Weights of a small image classifier: 24200 steps, trained on microscope photos of single blood and bone marrow cells.
Rows from block 8 of a small image classifier, named by matrix and row number. Rows with one number belong to one neuron. Each number is 500 + 40 x the weight over its row's rms, rounded and kept within 0 to 999. All counts start at 0. Numbers have three digits each.
After each neuron's rows are labels from the 100 images, of 14976, where the neuron reaches its highest value: "responds to" is what is common among them. Only what is clearly more common there than usual is listed. The data: microscope photos of single blood and bone marrow cells.
# fc1: MLP up (model.blocks.8.mlp.fc1.weight, 1280x320), inputs 240-319
# fc2: MLP down (model.blocks.8.mlp.fc2.weight, 320x1280, transposed), outputs 240-319

fc1.88:481522563470491510467615410502490431497426460511515520556491521471515452479479501490558525478491434522525582497541482402509521495460483512488487498531477483494529551508530497601470549469429451474582495460440536429466503486476510482516531497
fc2.88:508438580524546555467596437501530458604519469483512468525473500500467492500486546480495510514507489537507479474446506538519492478538530493496473469472592583460597498556502500577498469500433492415497514608509439455579554484485554408429503513
responds to: cell type: erythroblast

fc1.115:589541549546521521501491474470521539499551423489327566451456502450425461399509499532564465523466518547434534458479516520433523542450471417489500533516519515492492547486484478504500547500522544518517478505514397543535472484479497472529518513
fc2.115:500487584475442504575458524489504496532484493530500560554544458499583499560548487489421461455499465389579515485488455506501482502477504514453525581551500504525580469448526508516428472496515511485481455503535469495563490565498458518444460484
responds to: cell type: erythroblast; cell type: proerythroblast

fc1.500:486496499569465529364507494565490443572497499499490533440459529494517441495498462467487459477529491562579528499500503457496539444519500496346508527488508498483510520578485535422463523497454457448558451491549505532517499527561494515550516537
fc2.500:511475497360516458556502517583526418474482494592448495488542558508521483490494531616465466492480511487552527551524462543486491497536503556435491507564549478458567490480520480519513445561538532495439415455533471470509473516410549500477558488
responds to: smear: peripheral blood; cell type: lymphocyte; cell type: promyelocyte

fc1.98:540537492442460488415524472452507458498464487496550405493465531496474507481534505545517500499543458497508533509465437530422447485431473496502470499534525447498511482484536446596496459581559530544473482530540523416489502491466566476515501436
fc2.98:562481507533469482449478451470531452499571515444534467474547383531535489505410482460547404515499484533498513475530471488545559520550449529449477500439471521521520480554435519537456504523462419527488477493498553578452498508470508446506574495
responds to: smear: peripheral blood; cell type: monocyte

fc1.394:495464550472451502509558481506569517491502538560592482441522494514547492506461516530455404502521570568509487544567454448570518497525472508538457447516494518503486501508468481432407517467497438458505431465568498525448449498478505561501518509
fc2.394:499423534441508528573513531601465483510514576561424581496495493410449547489534470570494498477501559456489496457477512497484562513516447487464571504573518494486487480410485518508569481496517541535499461460478458527469462476481480491530514493
responds to: smear: peripheral blood; cell type: platelet; cell type: erythroblast

fc1.713:529561500522535493512510440543488521450501480469510515545504531527508468529506488483500492521523558462484497481433509481491388488417461495501500590524500486391486532567508486450498518437507484502578562520499455501479482434522501490507521531
fc2.713:479500477505543429488502468495515570503491492517477497487471531446503496442517533460549497529527493461500572503455527525470433460492409538532496475511484514586470507400592434478399509482501532477500517525497548469564484407498506519469441480
responds to: smear: peripheral blood; cell type: lymphocyte

fc1.579:553562496534499482488557476522573469474524475434478521441500527442424453530461511572532484574491479502434491498490470434517399482440491528532530546454453503528514487585525530530539481473453490554496562534487467511484460514525559422569501511
fc2.579:549503554505447477477541603462475448495462478445524484499535460503563464534532387499490499464478504447485470473537470477503526487519475473498449496530446470503572511501471559474494455460562503522522522466495438531500547505465495525533514448
responds to: cell type: erythroblast

fc1.288:535554576495530542448473477493556515517445511496524394476497558478512417561477539485475458506484521584479555495460487391526365478500511500486588450412439501442500477473534478493557500502531480469496480498574481447576480483430500424589495487
fc2.288:479476514470528516509428540474497577513478498535501455557494486515503468495547535510471459469499462482568502509494463540523497574445546514555463583489506498508525455512511535501495531540496474445546423537499499499445573518498473512471452479
responds to: smear: peripheral blood; cell type: artefact

fc1.611:481494529511497560446504512494510478569425488503549467479513391480515519487461526496507504436505493566461503544529512466565540508434511536409520476508526503460493439453494504473489547470513504493470504506510479441475460479515500475470481522
fc2.611:495432520457421496488546546540475503509448495515457512486508496497477503436473477478517504517444445499528529451490487447462507524498487490403538485492374533490479502540441446504463407500575501473392495487492560543501512544492480543486526505
responds to: cell type: erythroblast

fc1.199:500438555539495441474485525461567472528490476526539507529504514493505558501476517534503436523518502512516508491412491508552500501476461517440595528470505431489515492495558470419511559502509497511432503490491480483501478462542481530556539504
fc2.199:507488539503491482488514414414476546508471488521564462478492392556615477488505486458526436510543469493629602512533491430525518450489518538453474470507474505503506499518471489574487565493451507430512437548547533502497497521493497508479460460
responds to: smear: peripheral blood; cell type: myeloblast

fc1.693:564472479559414467569553492481583455464472407501443499491518469548483436499572533501525515522527521469518504509469489504507517548503495518504499438536456454493523499481498526474444523509454510562495481571570542592494484494505447507527563481
fc2.693:548513526496470457551596513481500513530501505513537481528514402506568530539525479492506445491434482407521469471504555501481503467501501508524587540483488488536588488449453504484488500471504508485486424468457561494511516546525487478479496523
responds to: cell type: erythroblast

fc1.438:568627477626469453505545488497503463508561430506394502515443549415420517493528466498570470504458474530535496482481539495490458503414505468499590476539524464485536481504528533516526513420475475526503560508383411420494506505551498480520439479
fc2.438:528537507495471502519499595481453475478513561417506575462487488479511476495486404509592532518471450435446500522513474495419538499543444498459569490497448530526484565504418501509531430482558492508469495443510484506506503499518492567486488539
responds to: cell type: erythroblast

fc1.207:458503494470494495504430494499449450416455453507487499495569447522540500485512499480541455485505422488486503606503464495502508492514467507447487513563491489498529523568503456516428503531510503443574517572533444517483511492445475485502502495
fc2.207:497505631466497521452529481510516460519491410528570500508491480541519498529551508503526463513499500515480495465566592498486491487543526478519528451546501475513543469444454474508499541517465479447505493506504544500550463475531543511505552523
responds to: cell type: erythroblast

fc1.64:512501503470491485476564482520506501510507498540549502511520586461507509460499468482517554542496435501446544504438473514544511477472491481519527514484454488442547526511490475569496513442463515498524510517386499511443492518558515604490480512
fc2.64:567529610501501525486511510477499485593502531494549489516552420562620460499552483481535543500509454492589469563491500490512429499452589523458501496460481501505557536472456495446497494527520500501503503467492487464543457527416441487488526446
responds to: smear: peripheral blood; cell type: monocyte