Rows from block 2 of a small image classifier, named by matrix and row number. Rows with one number belong to one neuron. Each number is 500 + 50 x the weight over its row's rms, rounded and kept within 0 to 999. All counts start at 0. Numbers have three digits each. After the name is the row's rms in percent of the matrix's.
After each neuron's rows are labels from the 100 images, of 14976, where the neuron reaches its highest value: "patch colour" is the nearest of a few named colours to the mean colour under the peak; "strongest on" is what is common among them. Only what is clearly more common there than usual is listed. The data: microscope photos of single blood and bone marrow cells. In brackets: how many of the 100.
# fc1: MLP up (model.blocks.2.mlp.fc1.weight, 640x160), inputs 54-107
# fc2: MLP down (model.blocks.2.mlp.fc2.weight, 160x640, transposed), outputs 54-107

fc1.146 100:443545419487499552524490557636474569530405504444500522490508522519500506464470466474493558596548522491499556481546585554476490566377505500525444499460507453454464
fc2.146 098:682567449594580465510466491494496474482493516541528495468488507408484529533491540431358554486542537571485592505447536540491394508456599533493580490461450474478519
patch colour: purple (60)
strongest on: cell type: lymphocyte (51); smear: peripheral blood (50)

fc1.244 098:497578491469561411476632446507558542430501493457560439458456512524579537479526419504519426538561534452493467525489539563514494368480465532563511565501503520484482
fc2.244 082:505444374504501471441436508499446458393588459479491449556433513524441509602516480565446478489495413425448535444519468474562566439571359556490506503558507557524484
patch colour: grey (79)
strongest on: cell type: erythroblast (36)

fc1.21 105:475412484567502509480501501469452537514493478504485444454461532482457265520450470523576427499500524447473492500589505448528500453507572571535439563536475466526471
fc2.21 129:503538497537596501441556509394346563475474510496585490500501489471514492559410462423571519535533528493507472421464461484508557411502514536510484515497479525518481
patch colour: blue (36)
strongest on: cell type: artefact (28)

fc1.626 102:572455519524510476461500572506500545489465468442510554502556473544472539498483516488507402455506601490617516368546507488508489563385538506580470504484475538504530
fc2.626 106:457443567479401468472598499545500552482471418556470445558462505542458436502483546497431540507543461487456484408525473373536459526467468476517573619522440495511537
patch colour: purple (44)
strongest on: cell type: promyelocyte (25)

fc1.364 093:532508461403481524443447583551583507489498563475583570427443542483478517483475500593507596488507503440372527426495501481475507541448515507500519629439443483518481
fc2.364 091:557449474528448493575534507444557541553508584504515424501505499493500501448499405576527576416511481484512545454509451458499526569448505473435456675496537486487455
patch colour: blue (29)
strongest on: cell type: proerythroblast (27)

fc1.87 093:550374461484437426548511516489532485588492488418490626496533515614473487506496428494457498379574494592552498465520591465571537518496500456473445475473554480452492
fc2.87 094:498383518527515498651507548631516479600538480564481559568503513511492458502514545387498493451465486595447504619538495507477506507498570453495498543498520394515512
patch colour: purple (52)
strongest on: cell type: promyelocyte (33)

fc1.632 105:500498454505507528603433568590494552571462471487478461371442548534453488545492498481504549412530461494457512477524516576521479613478477510461555563450528567535493
fc2.632 112:471525507436528386463505450483529507578485451530484488504542550501500450517490472577578498456496462559438505484414518491505540491431506465579471477501529465502577
patch colour: blue (52)
strongest on: cell type: promyelocyte (26)

fc1.455 104:508497406598463409470501567537521551481455528509561366499519490462486499523520507488518552565565461549473535490590519521517526547503495462576510441406503499510495
fc2.455 100:461494492528485567542556457493526497549501552541517490483695484526605422500429545487422505501485425555396374505482516478467512508517509483456545480485498444507478
patch colour: purple (45)
strongest on: cell type: eosinophil (27)

fc1.196 107:521491430379506486511481454622495480502475463462523443480409507472485408478542497470529553501582386501489533584495523494555554554547497390515480548471482506553451
fc2.196 118:442508509499398381536549550604500500453493462529418557523484494544474472496464473517481517482506482493502558547452522417482511566513443369519451497509509595582531
patch colour: blue (38)
strongest on: cell type: promyelocyte (35); cell type: myelocyte (25)

fc1.511 101:469474500544581508501481502499523612520552463441556570377494521504624494556537416514570493549461521355393455499504535510432462419422556521548524452519425523449518
fc2.511 104:531461432491568539530454501470574623451489499498504454500456554432442459508487509556521576502580410492470462566493534450539532506510472527562456459559597365564515
patch colour: blue (30)
strongest on: cell type: erythroblast (39)

fc1.395 097:451407499591538615489542523543491511516506546534417521456513524563506471416516413486532497582498391468538513533473462525489563512497526512446523564499449552512505
fc2.395 089:456602427570539515504620505599526537313389495445451534504505526529526495497463584547534497502568515461476462443467475553514447479499462572514493446426527419448431
patch colour: white (53)
strongest on: cell type: segmented neutrophil (43); cell type: artefact (26)

fc1.458 104:546471536547429505511503515496498545492434499427522516453506504442564504388534447511460558346475517529484497500499524553408570504433497499475530460401510476632502
fc2.458 109:711484595451474504578489533493511520529611440376472546483490463508543560496594425536417495430494424542532500518478380462520497583452397456534494519536528479557485
patch colour: pink (73)
strongest on: smear: peripheral blood (78); cell type: myeloblast (27)

fc1.326 101:427511495574546524516551488470504567461510521443557413484512451480568491507506448483515484564561533630550552514490578544535550478503594492495411415499530479462458
fc2.326 095:500544519523540481528383494416504517509542495550489442454515539545408452531466480458433550432466480538471567436464587422423459447512521494546472532501493461543439
patch colour: grey (78)
strongest on: cell type: erythroblast (36)

fc1.512 093:528450482445523524562509448398532515523460502473590390554488477540472537581617500519467531454547478514523561540521573498555521496509436449463557479424517453511472
fc2.512 094:524555503550495513455496438497507491506387499521518539478511486572423536454432500567501447465623468498461488498511519458482410616463499407416507504510435494529482
patch colour: purple (73)
strongest on: cell type: artefact (60)

fc1.449 100:514558483383537491598544472552534501454420485439550504444515466586450503555482446544453485542501525552506499491525529490524493483525501497516431549525537631485453
fc2.449 087:473509410479476503618501489522494498367497509494478555486520543542608554599463581482491441504524508501460547575499507501437521487498497510540523464515505628496438
patch colour: grey (63)
strongest on: cell type: erythroblast (71)

fc1.40 109:510548518533493381410500489454542479497532487487503520501450474580539461482524426563496514501502417520560526513467510339449465533530524468397506590570536529495478
fc2.40 110:531442504499432492484489503493475492618504554468657390549522488509451472533485539481523482490511548483517490499473570487504493415377455541496484587649523536476487
patch colour: white (48)
strongest on: cell type: segmented neutrophil (85)

fc1.318 107:466461530504447479418496614555523445501450532476606492437540438567509438440584513525517554511545488580546494457492460375427464498465576421504497563458547509544524
fc2.318 117:515520531462517469498506499503448500590514489526588535586445493503537447492658481439603518482287552412533472492438513534464546567547513446559530535521416498472510
patch colour: white (58)
strongest on: smear: peripheral blood (79); cell type: eosinophil (46)

fc1.208 103:561598483432514585502549499515511493527338621481538500443466424510624524471604556523578515474442469506525492561525527459441474400568586508454520506546503497504517
fc2.208 098:505513494443606402548544465529564521497606554622554502562521503510531510489548486487500483485479499464538536440507513494398564464522533566575563604562497531471501
patch colour: grey (50)
strongest on: cell type: lymphocyte (37)

fc1.493 103:563383562497417553495556525442513561415381502495504414514497443518445501546498525546532496523498481533484565489538512490375483611494512525465482500487515625646436
fc2.493 105:524513500512418523516533466511497463450452480485495497531463507516499550520515508605555564434481527563535483453464446580493477586556411524572458542504517496498426
patch colour: blue (33)
strongest on: cell type: proerythroblast (30); cell type: blast (25)

fc1.481 102:626418452460382492526487506470495442456488463466505436487518503475508518461590402545560551462496553462468515506595582506469533532468463501501454460512561487631434
fc2.481 106:485499541519504525491543510510503459452534520536494534524561457446616508503551536586571536499548530504493505493560497583505472520510505436511526505539540562521537
patch colour: purple (50); blue (36)
strongest on: cell type: proerythroblast (30); cell type: blast (28)

fc1.565 103:557428492497425478489517504549590419472487457424561537458461503492519481413519525472639593514595491400481506512458514524540517518398497437482395572379540454480514
fc2.565 107:486527447512479487515547588535467463465494624574487463532469502464523530574537445459443498474490512476532435482576461544513474557588546421509635562504493574391496
patch colour: purple (44)
strongest on: smear: peripheral blood (63); cell type: eosinophil (25)

fc1.130 102:545490502525516470558499503512512472521533512501460520603556407489491573484749386470460466498524609452562516511495504467500484436457453532554516437496534500512536
fc2.130 103:478498596487463422535510438495471476551512466400464458498516534534577448498531526510491511539463552538468668585459512396507576507412456500543480429492574605500500
patch colour: pink (58)
strongest on: cell type: segmented neutrophil (57); smear: peripheral blood (52)

fc1.206 101:542502525553439451559431463510575512519514468427482480422458450521473531542523448396533516531509531439530482469495579399537544567431699483499559546518462502502466
fc2.206 101:501474501483494416432462546370476487521521540488526435501421402468538563510450539608572447528505520475516464531463516497528472522469563532436487521467561505510529
patch colour: white (54)
strongest on: cell type: erythroblast (67)

fc1.322 103:493450521607390500490540601533541477464552448373543477482433514505619541514519463493498425489475433587622596420509567628475504497459581481524520513455506533476501
fc2.322 098:501485383580477441496541497502464525544433526476508541481457567483476428522426389500459569451531531491485500530418449374475435538535497525459445441492611523602499
patch colour: white (65)
strongest on: smear: peripheral blood (65); cell type: segmented neutrophil (51)

fc1.610 095:563481479431466466433500480563512500530491481484536557496494606482494472486527551533463476475496502511584618514554494485457380495482425441459471510515485545511407
fc2.610 092:438510511531515534551508479420496536476539563564594488507566516469447482493423382552544498496415667471515394438507513453463501509511551502530586484553478500493577
patch colour: grey (59)
strongest on: cell type: erythroblast (58)

fc1.179 092:499556508492468536475544509599506442478511427481539508500459478449412509538520468477415553600517327388588514497490517521538539556497480499504513537485461509417501
fc2.179 086:468568506542472499459471503493536574382469448483543595484462504530543475483526377571537407426578510517470477481497524560556506598597519506475466512510548478522516
patch colour: white (52)
strongest on: smear: peripheral blood (76)

fc1.65 099:461488510522556538502588518500600451468371442494545475533497447515585525504521435543501584496580485356466501527447538479528472381554612469465533501451482517530392
fc2.65 101:520477526578448438548561470536497543568423538544493470504436534582477505505465500526545432401504550443560408534529642387452495497555498562559549589537459523439460
patch colour: white (57)
strongest on: cell type: erythroblast (67)

fc1.24 093:453489443558551421516514490467533514669494491490532470416320513566482397557549532484474556502547474509540548559542498486486565506500512503617584537467498477508499
fc2.24 102:429423568535496519506508484466515424498507506505469505514534509387500478444468536542449453435406478508387499534415498469493524602517539434407487484417490397580514
patch colour: purple (60)
strongest on: cell type: promyelocyte (46); cell type: plasma cell (29)

fc1.286 104:529556501523395501514515484530520532466507557511506518376443370438507479571511482508620447548538489519464500482591536407499541493462499579506432513489528467512489
fc2.286 110:508415516558513498434481522481512501511432612470492468495518588485498489461494449475474459506518536472503520463406539471449506458495515482484630550471515590538487
patch colour: blue (52)
strongest on: cell type: eosinophil (27)

fc1.264 090:512420532505413469407458417532512537499441497511469527460418609505522470476482574507493519498423534543575494460560507548560571506555494435536486538498452477450524
fc2.264 087:536463587508526482622436501526535454507516575501533516461525541564410557615524329468562505493464497400451478517553507415528498418554503534515520493511583505432454
patch colour: grey (73)
strongest on: cell type: segmented neutrophil (48)

fc1.539 097:496498491508534434488564471515608510449479533520480546426470423544551562545513477658502443550525521495511559491535521455444455467507492507579448596515496513486512
fc2.539 138:495499450500523521502440521534498432598506450501538470517445613501535401524500508518548478565525548518431451552466503498510565515482531494513455458512499500467460
patch colour: purple (43)
strongest on: cell type: promyelocyte (36)

fc1.115 099:530502521486413452500500518534516431421497497467472510486516491525634505577527424653480410429500535418472472497525521483498545497461518359535488549457521502611502
fc2.115 094:472522532506517527424515515540508595514525461445620573485551538405496373526508506520401518472547547467485446496479491509513558453491419505459505500493554499465433
patch colour: grey (46)
strongest on: cell type: segmented neutrophil (44)

fc1.1 102:492481503482422619481491542510608472446469466498494431514490498499392495455505489500495536590504461491581512477484519521464378496492536503574499582426408538516545
fc2.1 103:486471465465478460524512537534464473491472519523436600516483520529503404505549535543393530456561561471459456467525535509555509544591624498477511499411534438443583
patch colour: blue (30)
strongest on: cell type: plasma cell (41)