From a checkpoint of a small image classifier.
Model: 5.64M parameters, norm layernorm, activation gelu, depths [2, 5, 5], widths [80, 160, 320].
Training: adamw at rate 0.0011, 24200 steps.
Data: trained on microscope photos of single blood and bone marrow cells, 48542 training examples, 63.8 epochs.
Rows from block 8 of a small image classifier, named by matrix and row number. Rows with one number belong to one neuron. Each number is 128 + 32 x the weight over its row's rms, rounded and kept within 0 to 255. All counts start at 0. Numbers have three digits each.
After each neuron's rows are labels from the 100 images, of 14976, where the neuron reaches its highest value: "responds to" is what is common among them. Only what is clearly more common there than usual is listed. The data: microscope photos of single blood and bone marrow cells. In brackets: how many of the 100.
# fc1: MLP up (model.blocks.8.mlp.fc1.weight, 1280x320), inputs 160-239
# fc2: MLP down (model.blocks.8.mlp.fc2.weight, 320x1280, transposed), outputs 160-239

fc1.560:140084118037128134121166138107139110128112096156065164155222111107173170093140097149132128128123099186128143186093147117111109101093125156148136125102076152123165106165124118159164187160168134105100104137130130132129109163154119107191071128
fc2.560:130115082114078098106096132114107102113169109081114128138197152152100136061128133112115076095134175099106132114114143142114186088112160154136085107127200143221164108114168115101109149177139136097177161132136187123195157128106096112116103136
responds to: cell type: erythroblast (99)

fc1.201:049132125067100060146146090098109172145111064136122144156138137139127085145190089059162092136116190128165137131157181184111115162088189103112132145122190120133111133103118232066137156152123074169181141107152149166134112103098092100088140140
fc2.201:139133132075120145100107128126085156140134160102140130148075138194095133101121123127105119157154160135137162130130145130137126138145134122141155103136113161112183100147096158120161116188106143126151120085082183129151124104059182114135099144
responds to: cell type: monocyte (42)

fc1.735:109120134101142119061129101095126090118127066091179142149128044146140138134150201104131137118173130174118130136141101128130107140079137097192152117101117132079145132123152166123160082194130130103120105105126165145119149104133166163127142110
fc2.735:136130147031124124159107059109144102134135111128135131105152119089110218141126063099098131166063141105106152122131123136122142097100147122059140168117168159131073133116069058150134103102088205130122164133129124152143170188083151168164113137
responds to: cell type: promyelocyte (50)

fc1.346:153232082162134063130160120141130161125153072148130152237141073098142119158130135172129137080121179115142102183133143125148091168149108144131116104149133127074140115116162118114103104153136111159088158170106087131122139094085112108167130121
fc2.346:128092123113100142118082092115134132114154119129132112147083152150155142110165132146041120163154137181132147144136145123054132156077112154154091092089136134107133135149128043120113183105101151149094129046127145092156095129119190160214183081
responds to: cell type: promyelocyte (42)

fc1.584:123123132109112178087173106126137121189170119133135204130147150113133128162169140099129106090193119130082137155057087109120114174079183106142149128127127119049135147108156141121073124124132147151179119135097125168040056146146159096143135119
fc2.584:095125112147128109119137134116110147153141127126120150142173125126041179100147142114143131135159174107144131157151110143135166128129135095126155138114143121112132058161126159155166156125161077036147139127135144126121152052096150131118152136
responds to: cell type: basophil (30)

fc1.263:087110151055138163110155129104132156080127081131172114127125138155131090126212079115091130199201120126128107136108181128137110126107169122119116182123107156127117100114151137123091153116134087127072181122146135141028144116142193097186026193
fc2.263:143114141109129105142118057089120159150138138122135125171178131156155084100117140062071128130124151113110170117189200101111084188097139148144132093200141105132144073175126112062098142223102159112151215132144162113067141118166120169096109133
responds to: cell type: eosinophil (53)

fc1.129:131118119133147076132138125114075154096127136139130140148134159102161082181126154117114152108118139122126126179196130127093166114147109157154168093111121130097136176165126139129180180124124115187190125128172183175090141087098092172131144140
fc2.129:181159156158122145126164166122159094174128128105074146123166149112155097125128113164146144134119175114090079131106089137124138126131145148179137119187127107108133145117111087104140057051137171212065112160192135107171134191137195153112188110
responds to: cell type: basophil (29); cell type: artefact (25)

fc1.305:125084155124149167167105136101175077130155128125102125157138116125152130112120117146146125104111183140107161167123130105087103148105127152132180157061077141094202187169138115205127174122187090066138133132110106158157123077128145156129143143
fc2.305:170122130106145117019090174047073067165112152118101113134134179140146116086137086141131145130125162157091129075129135115127125095121094182105121135137101108157208100076150119117128143106090127170120110133096128113129136056155126078159138107
responds to: cell type: promyelocyte (27)

fc1.420:139143112121128101132098082184202169066077098075151060157168144124125068170117190140146113129184103090117128131107128161206096087127101077116061131144170209142084185098087168060137104073136129130094116125123128128101163159127140159165212173
fc2.420:135129092120118132110099104155134096116186119123137137128078125127122134127121136090131134127062105136117148158123142145122114128150132144199192166068092142073096122165122159117119114120133158120159134165083091120132152121111110101144168122
responds to: cell type: eosinophil (31)

fc1.74:125128037119125149144170101131148193163118158131127128113102121156125088151130122076143129137118123148110047133165101085127108116138178097128098107126126087141080223131106121108096112116143113114123101105045152123107126116191130070124113150
fc2.74:143113156185121118128129165117121106170123144173128126136101125089148072165215102124149126085138116126131132130132117101197097152105146074111240135144147123043153139109160137142125166107124055123126129138110124143106169132133151119058178120
responds to: cell type: basophil (25)

fc1.380:099123124070129025091128123057137080131107117127224117134122174147124133123137144154130170105159079151134118134101143083108125191134125084201137125125187130138154160161210132101107101135113121152177110115151141176131135101176096142163105138
fc2.380:159098117094147100123206120152092139100133144083068130128128124133074120131133130059108120145163116141095072107159079147085111138138127167110051137059142122114110146055150120123150052075172124160128127166129154115153086124130156079086134110
responds to: cell type: promyelocyte (25)

fc1.473:110124138139168146150100123058097115143122083129069176222158126143110138140116185118196175109140192146151124100137066119126124087078132093169142102110147129088145105114115092190151171140126130141127142105077129124115108132104136106117172117
fc2.473:085112127132092129132162099133090120110052144114087129164174121150149105074140154131148124084161075133099088139170185131081145128128145151119009083111142089136125161095149133128163078135082099106138169214119133132115139184158116119145088129
responds to: cell type: promyelocyte (25)

fc1.303:125092038156111104091152124108135128145163124122113069122114101112130132105114111115149167157122129156036030109169145133073099129159171112129122074122109171146130127137112121142129146182168134152120055120081166108131140200157154089169151134
fc2.303:122171134183087176123176153111137063137121107121098166161118155121126127112186090179128185142049130106168126151132185136176157131107154138110106128139193133117142163077076111094072042126147136122113124144132128143152171176128188167074149135
responds to: cell type: erythroblast (79)

fc1.298:134088112131087178092136110109102146096157131129134135134156159113159057237135165092114142140135132081124080102126102115148076125083186125135142127108125096124104130177176131086100171049174109093125142058094150225110199126140154126125129116
fc2.298:073128133148105108098051129115135127123149163196181130084041115140092165152114207149123125102163137132161131153117120112153120132108104068121170125086099134181152192130125120111144139163110088058132137111096081162120210128095063108114107150
responds to: cell type: monocyte (68); smear: peripheral blood (63)